From a checkpoint of a small sound classifier: activation swiglu.
Rows from block 4 of a small sound classifier, named by matrix and row number. Rows with one number belong to one neuron. Each number is 50 + 15 x the weight over its row's rms, rounded and kept within 0 to 99. All counts start at 0.
After each neuron's rows are labels from the 100 clips, of 14848, where the neuron reaches its largest size: "responds to" is what is common among them. Only what is clearly more common there than usual is listed. The data: synthesized solo parts of chorales (CocoChorales).
# gate: MLP gate (model.blocks.4.mlp.gate.weight, 384x128), inputs 0-127
# fc1: MLP up (model.blocks.4.mlp.fc1.weight, 384x128), inputs 0-127
# fc2: MLP down (model.blocks.4.mlp.fc2.weight, 128x384, transposed), outputs 0-127

gate.150:58 81 17 67 76 47 52 66 86 60 52 41 55 42 36 55 52 39 67 36 44 49 60 41 47 61 48 75 71 53 46 47 47 45 67 55 33 45 26 48 27 50 67 63 29 39 43 36 62 21 44 62 40 45 51 62 65 28 44 39 37 23 43 44 82 15 44 53 42 51 67 17 44 50 40 48 52 36 39 34 69 88 51 51 38 52 39 41 44 43 58 51 50 61 23 53 39 90 39 35 71 65 66 61 65 52 64 46 74 49 81 43 70 61 50 45 47 53 37 63 31 57 45 62 37 56 69 25
fc1.150:30 55 83 72 48 50 58 44 48 51 31 57 37 66 59 43 56 63 44 39 48 62 33 28 29 51 47 32 51 18 51 51 34 42 31 29 40 61 49 69 62 48 16 63 72 50 62 49 44 57 39 59 36 47 49 36 42 76 50 60 37 34 44 80 36 38 56 38 45 68 67 91 72 19 47 54 66 43 57 61 56 25 38 29 61 44 61 79 64 58 35 48 41 67 39 49 85 36 76 50 33 38 33 37 48 46 29 66 55 58 71 44 36 61 78 61 76 45 33 36 50 67 55 46 55 63 74 53
fc2.150:49 65 42 64 50 59 39 55 61 39 57 13 44 50 51 74 51 58 51 31 52 44 61 44 63 37 57 75 21 01 33 38 56 59 12 71 49 66 56 45 30 48 27 42 31 69 52 63 76 40 38 44 48 42 57 68 47 53 26 31 51 39 87 63 52 31 62 46 45 61 59 56 58 50 38 31 78 34 63 59 73 11 48 32 50 55 42 56 76 66 34 57 50 54 38 65 47 27 70 44 41 29 53 59 48 39 47 37 49 30 67 28 33 55 35 65 38 34 45 49 47 49 17 37 60 47 56 54
responds to: violin; note A5; note G5

gate.102:48 49 49 61 66 63 55 42 59 70 75 82 32 75 30 42 47 59 46 24 48 37 55 73 45 21 56 75 66 53 49 52 43 43 59 67 26 52 38 48 48 71 27 27 33 96 59 59 36 65 47 52 70 53 36 29 55 46 22 42 40 37 73 47 67 74 38 61 58 67 53 49 54 64 36 61 45 63 65 38 57 58 38 66 22 31 31 43 55 43 67 45 62 35 75 47 58 62 54 45 40 48 44 32 49 67 40 67 59 59 69 67 42 79 23 62 19 56 27 44 44 41 29 42 45 70 52 34
fc1.102:41 61 79 22 53 63 39 34 22 55 36 73 56 33 67 64 22 65 44 51 57 53 47 37 51 44 48 40 61 39 56 52 50 74 20 63 39 63 57 46 62 61 62 68 31 50 73 58 71 73 38 44 43 41 56 56 63 39 65 42 46 74 37 48 38 43 42 34 30 78 42 37 26 55 53 57 61 40 38 58 26 44 38 68 47 39 30 42 30 49 56 53 36 54 35 49 40 31 41 49 33 58 36 57 32 75 36 58 56 72 79 56 57 99 55 41 50 50 52 21 41 78 54 47 40 60 57 55
fc2.102:39 46 47 41 74 62 48 34 51 62 17 76 42 38 50 73 53 69 32 40 49 38 47 64 28 33 64 70 34 25 67 53 19 52 35 51 67 48 55 47 61 81 49 29 47 44 60 70 61 72 33 50 44 56 67 68 66 61 23 90 37 52 33 48 67 54 68 27 56 55 48 46 36 68 82 58 41 52 57 44 61 56 43 67 65 37 22 34 70 31 54 57 52 40 62 42 24 54 49 60 53 57 44 33 19 74 48 40 13 63 51 64 52 64 56 49 46 58 56 61 42 58 58 53 29 68 42 77
responds to: horn; note A#4; note B4

gate.77:41 44 36 41 66 36 62 50 21 55 38 63 39 53 66 44 47 72 40 64 60 42 49 36 65 49 54 50 75 19 41 51 46 50 21 32 32 47 51 61 65 78 73 51 35 28 64 48 50 43 61 99 81 42 57 24 36 47 34 45 38 40 57 28 57 71 34 47 33 43 68 48 33 53 68 69 71 34 70 42 55 55 33 40 58 69 52 68 73 68 60 60 51 65 41 83 28 82 48 32 63 60 58 61 62 53 42 51 40 71 29 52 42 46 47 63 70 56 42 66 57 46 41 60 55 33 47 20
fc1.77:63 58 77 56 36 37 46 52 22 15 38 63 59 42 58 37 58 46 57 55 71 65 27 28 35 48 66 39 68 45 45 58 70 75 62 48 44 40 53 58 48 35 40 52 55 39 31 43 47 55 70 40 60 52 56 49 87 57 45 33 19 50 30 74 61 34 25 64 72 53 67 64 60 23 49 48 49 61 46 29 47 35 66 67 64 60 42 56 67 51 63 68 87 55 32 78 74 33 70 60 37 53 41 62 49 60 55 75 51 35 38 45 36 61 74 40 46 27 47 46 76 38 54 42 40 48 10 65
fc2.77:57 45 42 44 51 45 46 44 38 54 66 23 71 59 64 43 45 38 40 73 41 23 16 50 33 41 35 32 37 60 50 36 56 62 44 43 68 48 52 91 65 46 46 46 63 34 59 43 75 46 45 43 60 49 53 34 86 48 49 43 29 62 68 59 69 47 54 57 24 54 78 34 60 51 20 55 53 61 47 18 49 29 52 40 70 21 63 45 70 43 67 67 60 66 32 40 53 37 67 72 59 59 72 37 39 45 50 56 50 33 56 58 07 77 70 48 58 27 64 70 49 55 53 46 44 49 26 71
responds to: violin; note C#5; note B4

gate.64:22 49 73 44 53 47 61 33 29 38 40 46 59 45 68 42 72 50 56 63 63 61 31 34 57 46 44 52 62 54 36 54 64 57 35 27 38 56 32 53 47 53 52 38 28 52 43 27 51 51 69 68 63 10 31 50 46 67 43 47 48 45 62 50 75 66 29 22 67 82 50 37 63 65 61 83 53 64 60 17 63 53 37 37 60 49 34 68 37 49 48 61 50 58 35 44 30 49 56 53 44 53 66 41 30 76 48 69 48 69 14 52 51 19 56 95 33 54 56 45 42 35 37 61 27 42 30 70
fc1.64:65 48 65 44 40 65 30 61 37 45 51 57 70 47 62 65 42 30 56 35 58 34 64 35 68 59 59 46 39 68 59 62 51 65 26 91 49 68 41 56 42 55 52 50 81 32 68 45 35 61 39 48 70 40 65 43 51 41 42 50 68 74 40 29 35 63 44 43 71 93 30 61 36 71 43 61 45 30 24 56 30 49 71 60 26 74 30 57 48 34 64 50 45 58 30 25 34 62 40 49 82 50 52 65 41 63 25 49 39 20 50 39 30 65 69 35 67 62 45 58 41 75 32 49 59 42 65 42
fc2.64:88 38 52 89 74 67 39 58 49 50 43 63 54 70 59 65 58 66 73 55 52 72 57 41 51 45 49 49 53 27 61 33 52 50 57 63 37 48 72 34 67 49 70 49 49 43 52 57 38 25 30 41 61 70 62 16 51 35 52 49 08 62 74 62 51 60 40 38 65 31 18 59 51 53 57 54 48 55 64 28 43 65 60 37 48 47 15 46 35 52 34 69 65 40 30 50 61 55 29 64 55 71 38 54 54 44 34 88 47 20 52 41 62 58 75 55 52 20 47 36 41 30 59 48 63 37 43 62
responds to: horn; note B4; note A#4

gate.48:52 48 38 25 55 38 59 60 35 71 34 55 72 37 49 74 54 54 38 82 60 34 41 26 60 21 57 71 38 62 45 43 34 72 66 47 57 55 49 50 45 73 43 79 55 35 58 53 36 61 47 07 59 65 61 66 63 30 49 45 62 62 66 51 55 52 45 45 62 30 46 59 99 94 46 36 54 51 29 31 46 76 40 57 62 36 76 46 69 56 74 40 37 48 65 55 42 58 69 70 57 58 40 58 53 45 54 48 50 69 41 34 39 57 49 73 31 50 73 36 31 49 55 57 50 67 43 75
fc1.48:66 71 63 71 63 10 58 47 29 49 38 64 32 51 49 45 82 33 45 55 58 58 62 33 30 70 75 49 46 42 37 48 51 57 48 24 30 26 46 64 59 58 35 59 63 59 22 45 68 57 69 35 36 72 59 43 72 53 66 18 83 67 68 50 49 65 35 39 58 22 56 50 75 37 68 48 53 18 65 61 40 61 22 69 52 60 60 51 47 55 64 32 45 49 54 50 44 51 48 61 46 44 36 58 44 56 65 44 41 41 55 47 56 40 46 28 43 29 23 59 35 22 62 71 84 52 53 31
fc2.48:54 67 51 66 32 52 49 32 35 53 60 61 52 42 69 41 58 18 53 41 99 21 41 49 51 42 45 58 41 33 48 53 43 42 24 31 64 24 46 63 42 61 66 36 41 73 48 58 62 54 86 69 72 52 46 71 56 61 38 29 72 45 30 42 55 58 43 50 38 32 52 75 36 59 57 40 51 38 50 62 72 39 44 99 48 43 58 50 37 52 70 33 12 52 35 39 28 37 50 53 40 52 35 74 50 56 41 58 55 31 64 68 51 44 42 51 47 52 39 57 69 54 50 53 55 30 09 63
responds to: trumpet; double bass

gate.145:50 49 13 35 65 52 85 47 56 77 74 57 69 37 72 68 56 68 61 51 61 37 52 50 44 54 68 48 21 66 82 81 43 70 47 39 64 39 64 47 16 60 52 03 37 30 51 43 48 40 31 59 38 71 47 53 77 58 28 24 65 40 38 49 51 52 51 64 63 67 46 49 64 38 49 37 46 36 63 66 55 57 56 28 36 57 62 29 31 45 57 66 61 54 48 42 82 52 36 31 67 65 73 63 57 54 56 43 57 42 42 51 41 33 26 68 38 55 38 69 59 49 59 33 42 39 59 61
fc1.145:41 64 71 67 21 66 39 57 53 46 43 46 33 51 72 59 32 53 26 40 65 32 75 30 50 40 62 39 68 59 51 65 46 52 28 59 52 65 34 51 80 52 51 51 61 72 57 36 43 57 65 47 53 51 27 11 24 39 49 65 54 47 29 41 37 35 57 52 00 66 46 43 51 27 39 75 35 49 51 73 73 51 53 65 26 47 32 40 43 77 33 42 29 44 53 56 52 24 59 64 64 48 47 57 65 48 71 62 55 55 69 53 50 58 62 14 41 65 48 49 71 41 54 48 35 66 46 62
fc2.145:50 57 60 50 64 68 96 55 16 46 61 43 57 56 72 78 36 50 57 43 47 43 41 69 27 80 26 44 68 48 66 65 89 44 50 60 42 53 45 31 63 39 36 27 63 75 32 60 14 77 37 46 72 47 37 44 41 51 49 38 45 55 28 48 73 35 57 77 40 46 41 51 31 60 68 61 29 45 46 57 75 52 47 56 47 46 38 75 61 63 42 53 32 46 41 63 76 43 55 48 67 26 19 70 63 45 62 56 63 66 43 56 62 60 65 50 42 53 58 27 32 33 45 57 48 41 60 64
responds to: clarinet; note C#5; note C5

gate.329:49 45 46 34 52 48 36 42 58 70 32 51 47 83 64 27 34 50 42 38 58 53 55 76 43 36 58 33 67 31 22 52 78 24 57 65 45 71 47 23 72 24 55 66 56 51 67 40 28 62 59 52 42 69 41 62 40 49 37 39 20 37 65 63 48 30 82 29 50 48 39 62 44 18 50 44 39 64 37 49 63 60 78 67 64 59 34 64 43 42 73 63 72 58 67 27 62 45 35 32 33 73 39 54 52 59 42 75 58 57 77 57 37 73 37 63 37 33 59 64 29 58 60 50 30 37 44 47
fc1.329:85 74 55 49 77 26 58 27 44 37 50 57 63 44 23 63 62 64 60 30 51 47 55 55 51 21 61 58 49 71 50 79 15 57 63 21 24 26 34 61 51 47 46 61 44 66 23 27 73 34 38 80 45 33 31 54 41 32 50 30 44 25 43 41 47 50 40 62 85 48 55 51 33 35 45 34 48 30 63 75 45 36 36 48 24 64 47 48 21 47 45 26 56 57 58 44 50 49 33 48 43 45 57 35 60 61 47 54 38 27 43 38 69 47 59 51 64 75 33 44 51 68 46 33 70 46 52 54
fc2.329:38 38 42 48 47 77 31 21 47 47 56 55 46 56 44 35 04 37 49 44 48 57 47 58 51 29 50 52 53 50 52 45 46 62 23 62 71 80 23 84 63 41 43 67 70 54 16 69 42 69 54 43 66 48 42 71 69 40 40 64 45 47 48 39 31 49 32 71 58 47 13 28 51 26 70 44 49 49 48 36 43 55 35 52 44 61 64 47 37 52 49 13 42 62 64 32 42 52 53 42 67 68 54 52 18 40 52 80 69 45 40 19 58 51 58 34 54 43 65 40 77 38 49 31 46 52 80 50
responds to: clarinet; note C4

gate.233:50 81 38 37 51 46 52 41 40 30 68 46 81 14 60 54 54 58 50 79 56 61 60 73 58 54 57 39 46 47 52 62 45 40 50 53 31 57 47 53 86 38 36 73 27 38 35 35 33 64 79 52 65 33 32 43 65 45 37 23 61 18 48 55 60 41 34 35 56 11 73 61 89 54 30 45 46 58 37 38 69 53 50 41 31 78 65 28 48 59 69 51 44 38 49 38 37 73 52 46 61 53 33 37 72 74 50 52 51 61 63 33 44 50 73 50 46 46 41 61 52 42 31 51 50 64 21 39
fc1.233:33 46 34 58 42 67 26 47 50 53 84 54 32 47 73 48 64 30 42 47 71 28 21 33 38 60 45 59 54 55 67 58 53 68 64 48 44 48 44 51 29 46 34 65 58 33 28 48 51 40 58 43 17 57 48 51 57 33 66 37 47 43 55 26 48 73 42 61 38 65 75 22 53 76 49 45 52 19 35 39 72 54 42 53 39 40 28 68 33 60 32 48 81 42 84 44 65 49 65 54 47 40 58 42 65 44 37 74 39 38 40 44 55 57 40 19 51 33 84 75 61 49 43 66 46 54 47 93
fc2.233:47 39 46 42 35 48 64 40 54 13 47 76 53 63 47 49 24 36 42 38 46 56 61 42 24 38 50 36 52 38 63 39 42 37 72 43 29 49 06 64 17 54 35 82 43 43 64 58 40 62 84 45 38 45 37 40 62 59 46 47 40 22 54 68 63 57 34 48 48 63 20 50 36 56 67 52 51 49 45 37 36 69 45 45 50 41 60 76 64 28 41 71 54 49 81 47 64 57 44 41 50 57 37 37 53 50 64 36 37 67 55 09 34 48 58 41 48 40 28 64 29 68 40 77 46 52 58 87
responds to: clarinet; viola

gate.42:36 79 52 39 26 46 36 51 18 57 34 83 56 17 29 55 43 52 56 42 44 59 46 47 66 34 47 45 67 73 70 39 58 46 88 48 54 34 32 34 51 49 67 77 47 66 42 54 40 56 55 27 46 47 54 14 62 41 50 34 53 70 41 49 21 38 53 53 66 63 40 46 36 59 64 38 36 69 80 26 43 56 63 60 40 31 71 75 59 48 55 71 43 40 53 38 87 51 58 52 49 75 69 58 49 41 34 65 41 70 37 37 67 40 58 25 41 69 47 52 30 46 43 41 42 55 73 69
fc1.42:75 51 68 21 51 46 47 37 79 31 53 57 57 52 45 43 54 51 49 38 53 49 56 63 41 77 81 45 69 63 48 78 51 29 40 58 47 40 51 49 39 66 39 30 52 23 56 46 84 47 51 55 62 67 67 61 43 69 31 66 54 52 59 60 57 37 56 61 72 42 52 46 69 51 08 66 31 47 24 42 50 51 44 19 68 58 76 57 60 58 63 39 62 52 51 60 56 48 82 75 56 42 49 66 77 28 94 22 67 41 75 48 51 64 71 54 32 74 49 47 35 55 51 44 57 49 39 51
fc2.42:60 57 55 51 27 16 45 39 39 52 18 19 54 70 51 43 62 61 56 47 73 74 19 27 51 23 64 49 78 46 41 42 57 24 46 53 53 58 62 37 46 39 51 51 56 46 44 42 61 22 29 24 43 48 38 37 31 60 60 65 49 65 39 64 50 33 52 56 45 46 54 54 50 37 50 71 49 62 39 51 61 32 64 24 61 85 45 51 44 74 53 45 41 41 59 39 67 29 44 55 42 11 82 60 53 53 47 54 51 25 25 42 35 26 56 52 24 36 41 68 63 28 23 51 25 35 43 48
responds to: violin; note F#5; note F5

gate.289:66 37 48 47 28 28 33 44 22 49 51 49 62 52 45 56 52 43 46 52 64 40 44 36 42 67 45 30 31 52 50 75 53 68 62 53 28 57 25 71 44 52 44 55 37 76 30 59 61 49 54 48 37 55 37 74 37 59 42 49 37 67 64 67 64 53 40 57 87 47 66 52 50 25 33 61 61 77 46 21 65 49 55 58 57 60 63 48 69 52 52 59 44 27 21 36 60 65 46 55 42 40 60 56 74 31 40 59 53 71 36 73 27 55 38 03 34 49 44 52 49 79 99 49 74 55 40 45
fc1.289:42 47 37 52 62 42 62 73 51 46 35 47 45 49 43 49 38 64 59 48 46 41 55 68 42 38 79 29 35 49 42 89 48 35 59 86 34 59 62 60 37 45 44 60 39 27 54 60 75 49 45 71 24 49 44 56 60 76 47 62 64 47 27 85 54 57 50 33 37 71 59 61 28 52 42 55 57 59 50 39 47 27 80 48 12 63 53 52 59 41 72 77 56 41 62 51 68 53 65 66 69 66 59 48 32 64 36 70 42 45 76 52 36 56 68 33 57 34 33 44 20 52 79 39 52 87 54 68
fc2.289:40 38 40 26 60 39 36 64 44 44 31 25 64 42 51 57 18 41 39 48 53 47 47 77 41 30 05 47 64 50 48 64 48 36 40 50 54 83 49 48 33 63 38 47 63 71 70 29 37 45 57 45 42 55 42 36 61 33 36 59 55 58 68 57 32 69 53 33 64 33 17 65 29 31 41 83 58 60 50 42 32 54 43 49 64 65 39 48 44 75 49 45 46 30 32 65 70 41 67 29 55 78 52 03 40 48 53 56 51 50 37 73 47 41 43 29 37 41 52 51 51 27 58 15 62 70 39 41
responds to: violin; note A#4; note F#4

gate.78:49 55 52 46 55 32 54 34 37 82 57 52 60 33 80 65 73 39 73 60 45 52 63 53 51 51 57 25 57 31 73 47 45 63 29 24 45 79 46 13 64 35 60 51 47 56 20 45 46 68 80 52 58 43 47 62 34 27 55 33 43 42 43 46 39 75 61 55 48 34 84 43 59 37 57 52 26 57 63 60 54 42 27 58 44 04 37 81 50 47 60 50 45 65 31 66 59 56 48 74 65 26 36 29 53 53 41 31 48 57 53 61 26 38 63 54 45 36 38 41 51 60 78 74 61 57 55 53
fc1.78:67 28 22 28 40 32 49 47 46 76 40 53 64 47 53 59 26 16 77 79 69 65 59 46 75 59 45 50 52 37 47 45 30 52 39 31 71 50 56 33 42 32 39 82 61 53 19 77 53 75 61 48 59 42 34 70 57 32 58 41 24 49 30 55 55 74 30 45 48 51 65 44 56 39 47 31 37 73 52 56 63 32 45 26 70 28 73 43 33 56 54 38 54 51 52 60 51 16 71 62 63 42 64 35 59 37 56 49 37 43 40 44 29 63 69 52 66 48 43 58 54 33 73 68 45 26 37 58
fc2.78:55 48 52 47 41 77 48 70 42 68 59 59 82 55 36 73 41 64 64 56 50 47 44 32 60 57 55 52 28 07 87 52 30 52 66 39 42 74 47 50 49 80 44 33 35 43 41 25 42 49 44 57 55 74 33 28 81 61 62 56 34 40 36 48 42 84 34 62 39 24 52 54 66 43 32 34 23 57 48 49 49 45 37 28 51 61 47 63 22 37 26 34 50 44 60 39 53 49 41 62 77 46 54 58 54 51 60 69 31 67 65 44 55 66 66 38 62 64 37 49 67 55 28 71 23 45 24 57
responds to: clarinet; note C4; note D4

gate.135:69 49 33 43 45 47 53 28 46 80 62 97 37 53 28 27 62 66 47 53 87 65 43 19 80 56 52 46 35 66 37 33 43 68 68 37 44 62 31 60 53 45 57 37 50 42 39 38 48 51 69 42 54 45 77 41 66 43 50 56 74 36 69 36 57 65 55 35 44 83 22 37 55 73 37 66 44 39 13 36 50 68 37 64 37 54 34 62 54 23 77 54 32 52 50 47 57 49 39 65 50 31 28 55 48 71 32 53 53 46 34 56 54 43 38 45 82 50 44 34 58 52 48 57 52 44 62 25
fc1.135:52 60 58 64 79 68 25 67 39 36 48 64 49 45 48 60 61 52 71 44 61 58 35 40 65 58 55 46 74 71 37 59 69 63 54 48 38 50 56 43 74 52 65 33 61 37 46 06 61 45 74 37 43 52 63 53 79 46 65 48 63 42 42 25 82 43 44 54 82 66 50 71 73 66 47 74 57 22 35 36 58 49 63 74 60 61 53 47 41 17 30 39 56 49 37 74 55 67 46 52 51 72 46 31 17 60 48 30 49 44 54 67 52 56 36 55 46 49 60 37 75 35 66 51 46 48 76 86
fc2.135:69 47 61 62 53 42 53 50 49 18 41 29 58 48 30 41 61 50 56 42 44 50 40 45 57 69 35 61 48 77 12 40 47 33 50 55 60 56 38 30 66 47 58 78 19 43 59 40 42 24 77 62 44 83 31 24 49 24 63 41 27 16 45 51 56 58 56 66 51 64 65 19 47 55 52 50 41 45 57 26 78 58 44 47 57 40 56 57 48 32 46 41 23 54 48 62 55 45 28 51 26 59 45 29 20 52 31 61 65 56 87 69 40 72 44 38 33 58 48 50 60 31 37 60 50 47 50 84
responds to: horn

gate.291:15 38 37 61 47 22 58 66 17 21 48 79 66 46 49 57 35 39 89 31 63 71 47 52 67 52 45 51 32 42 82 39 31 49 67 69 42 77 40 50 56 47 37 47 60 57 44 68 39 16 79 42 80 60 47 11 65 64 51 51 50 37 52 71 38 79 49 42 46 51 55 59 63 26 61 41 38 66 41 44 41 33 52 60 29 61 57 36 38 43 53 63 45 38 56 39 54 28 66 49 55 66 35 51 71 65 21 47 62 45 50 35 38 56 55 34 45 57 66 62 44 34 51 70 47 56 58 33
fc1.291:42 40 69 63 28 32 33 34 59 21 33 60 51 56 34 66 29 40 22 22 57 99 46 32 32 40 73 61 29 66 51 28 64 45 44 77 69 70 51 52 41 43 58 61 61 62 24 57 28 52 34 48 54 54 51 24 59 55 36 57 50 48 52 57 68 92 61 57 52 42 46 49 43 41 23 46 67 44 40 48 37 52 43 36 35 40 24 54 58 43 60 59 63 32 37 43 65 33 27 40 62 78 36 52 40 49 53 53 75 54 60 38 63 55 86 47 66 56 60 49 47 31 41 65 40 32 44 33
fc2.291:68 70 39 62 42 37 46 66 52 53 53 33 41 58 54 56 51 46 52 27 68 67 43 42 27 38 55 54 35 41 59 62 46 45 48 49 48 68 72 43 71 18 71 53 81 77 47 50 76 38 43 64 52 42 50 49 53 63 15 57 38 35 60 80 69 66 33 49 58 45 52 91 70 65 31 45 74 47 36 78 61 58 61 46 61 60 36 38 42 53 32 49 92 41 62 31 53 41 47 57 59 66 67 79 44 74 68 63 45 22 63 44 55 76 67 38 78 74 46 42 52 44 41 54 39 53 39 35
responds to: note C#5; instrument: horn; saxophone

gate.279:25 48 38 36 46 54 17 49 52 54 66 54 51 44 51 32 50 53 79 51 77 45 43 33 41 81 38 49 46 37 55 63 72 65 76 60 43 44 70 52 53 20 69 56 62 23 32 53 49 38 51 78 61 58 41 72 61 42 40 34 44 53 52 41 24 74 65 50 60 67 77 40 42 53 50 71 41 64 56 37 29 30 52 43 53 50 49 55 70 63 51 43 40 45 71 25 07 42 25 56 45 38 24 79 54 36 46 37 69 42 60 17 37 28 32 72 55 55 62 58 66 53 58 51 34 73 61 35
fc1.279:52 44 52 52 68 63 61 47 42 52 58 85 92 56 72 48 65 69 38 39 42 76 55 58 68 60 74 74 42 50 18 44 52 51 35 60 45 37 35 70 52 57 69 37 08 66 34 50 50 58 44 45 43 57 58 74 63 63 59 89 37 73 27 73 66 58 58 60 61 41 70 47 62 36 46 76 69 41 55 53 33 46 54 38 71 53 53 63 37 54 25 54 09 69 55 56 38 46 42 33 40 26 41 59 37 63 45 59 65 62 64 46 41 58 26 45 51 55 33 47 79 58 68 62 49 46 60 54
fc2.279:43 43 56 49 52 55 54 62 51 57 44 45 64 46 74 68 54 69 51 66 53 52 28 63 49 45 48 65 52 35 51 58 43 44 30 62 37 33 41 58 63 61 21 33 39 43 60 58 56 47 60 38 67 46 37 49 58 40 34 66 66 60 35 59 64 63 46 68 17 62 40 31 67 44 57 31 80 24 58 67 67 64 34 23 45 49 14 58 16 27 25 84 19 66 58 48 44 35 22 41 70 63 44 63 47 41 37 39 55 47 57 26 38 44 05 31 71 48 43 43 49 35 70 40 39 33 37 45
responds to: violin; note A#4; note G#4

gate.181:43 56 45 49 36 50 98 64 14 52 63 50 33 83 44 42 62 42 22 54 67 65 58 86 59 51 61 38 40 60 47 35 64 36 52 34 36 10 63 59 52 45 55 41 52 30 53 25 38 32 42 49 16 47 30 47 43 31 72 23 55 37 42 39 42 48 49 56 65 60 50 60 43 55 40 38 51 44 54 46 61 69 64 15 36 60 57 47 51 60 49 56 40 42 59 59 49 49 71 48 46 41 57 38 40 60 73 69 12 59 68 79 53 28 28 71 43 58 49 51 24 50 43 49 67 27 43 37
fc1.181:47 34 51 59 51 44 21 42 69 58 31 47 43 54 67 66 32 29 40 54 62 33 40 34 83 53 62 24 72 54 31 87 20 44 64 51 86 64 71 39 69 66 39 58 57 60 35 52 25 66 29 42 37 36 58 44 55 53 21 45 47 65 48 47 37 46 55 29 73 28 56 51 36 63 55 61 36 73 27 58 43 48 53 38 37 42 43 40 73 55 34 46 46 56 63 39 42 47 42 47 72 42 48 34 58 64 73 35 88 66 84 35 57 55 60 28 50 38 49 55 47 50 34 41 31 80 55 69
fc2.181:49 64 43 65 92 47 50 34 50 50 48 61 54 32 26 78 64 48 18 56 51 45 75 63 21 55 43 38 34 72 26 55 34 37 64 54 55 42 59 33 59 63 62 73 42 46 24 41 56 48 32 53 40 62 46 37 67 49 55 48 66 41 29 38 27 40 63 45 51 55 44 66 40 20 28 53 67 69 60 37 62 39 63 75 28 38 44 73 41 59 64 47 60 34 29 40 67 55 39 61 30 24 50 32 52 85 49 39 55 40 47 57 56 48 46 10 57 65 48 76 38 50 47 26 59 63 79 38
responds to: note C#5; horn

gate.244:42 57 45 40 23 42 44 48 07 26 47 52 42 52 43 53 41 50 42 48 55 67 71 45 68 44 44 42 74 65 30 58 54 68 57 42 40 70 44 34 68 31 44 49 36 59 46 32 29 82 61 51 38 82 52 38 53 65 20 44 39 74 40 57 51 37 33 48 46 35 56 29 54 43 59 51 67 48 41 66 44 59 51 54 42 76 26 48 48 37 56 41 59 73 50 57 65 67 30 40 59 58 45 35 52 54 62 46 60 82 41 16 34 49 44 76 51 23 72 72 43 37 12 83 35 50 36 80
fc1.244:46 38 29 49 73 80 57 73 42 49 40 46 55 23 60 43 37 27 57 25 64 76 60 82 57 70 60 59 61 59 39 52 35 23 77 30 44 47 54 69 82 67 50 46 69 55 51 51 36 35 54 50 22 34 33 56 37 63 26 36 57 43 70 69 59 36 89 20 64 55 49 30 64 48 39 62 43 65 56 53 75 56 67 34 58 59 43 56 47 43 39 50 50 57 62 65 27 46 36 38 78 47 36 52 57 35 48 53 58 54 64 55 11 45 49 26 56 50 38 71 37 47 68 67 60 48 35 64
fc2.244:54 69 34 70 56 58 58 42 35 57 71 54 39 34 49 73 17 61 61 39 44 64 42 72 73 75 33 53 58 39 34 46 51 40 71 28 27 32 54 46 76 50 46 83 55 46 53 53 31 33 74 32 28 51 15 36 65 51 27 36 56 45 53 68 39 52 54 51 53 57 32 79 48 10 60 28 56 47 31 20 40 40 52 36 25 60 57 48 24 58 69 72 49 35 56 53 52 37 31 59 53 37 34 64 52 48 24 52 55 62 54 57 66 76 46 37 48 61 42 61 38 30 43 34 44 76 50 54
responds to: clarinet

gate.40:45 50 46 43 54 63 69 38 44 64 48 50 38 63 47 80 65 44 71 59 26 46 54 45 72 41 31 25 15 24 62 22 47 36 50 40 41 50 64 66 44 49 50 67 84 73 56 68 37 71 57 57 05 53 51 50 72 67 21 53 41 59 57 48 60 67 47 72 61 49 37 57 74 63 42 43 56 74 71 40 53 76 57 40 55 44 46 53 46 49 55 52 31 36 46 47 63 63 76 63 84 54 29 53 75 49 48 45 40 43 44 47 46 22 46 48 54 44 31 45 50 51 26 57 23 15 25 36
fc1.40:40 53 13 49 45 67 36 66 78 44 46 27 45 21 50 50 44 46 88 41 71 18 38 51 44 35 39 59 57 55 59 51 45 32 75 39 41 69 47 42 60 60 48 32 62 42 44 71 74 53 33 12 57 47 39 42 60 37 37 44 47 24 42 55 55 60 42 54 44 61 59 44 38 76 50 31 40 27 73 58 54 37 59 31 45 45 38 58 48 37 21 27 64 36 74 54 40 54 69 40 77 66 63 25 63 69 55 60 53 47 44 57 56 58 30 59 52 17 64 69 46 73 28 60 41 26 64 70
fc2.40:48 56 31 65 66 64 34 47 79 36 49 58 47 63 25 42 49 58 76 58 42 54 69 87 62 41 45 50 54 61 58 29 32 48 56 43 52 81 49 60 47 33 39 62 54 32 56 67 71 48 32 43 44 34 32 38 52 47 46 52 58 44 77 57 36 50 24 35 46 79 21 68 47 22 59 42 13 64 85 38 29 28 47 42 63 43 45 57 48 42 64 40 48 55 52 75 83 30 36 39 56 58 45 42 76 48 48 62 24 68 57 54 48 46 25 42 23 72 62 62 37 78 52 45 63 59 34 56
responds to: violin; trombone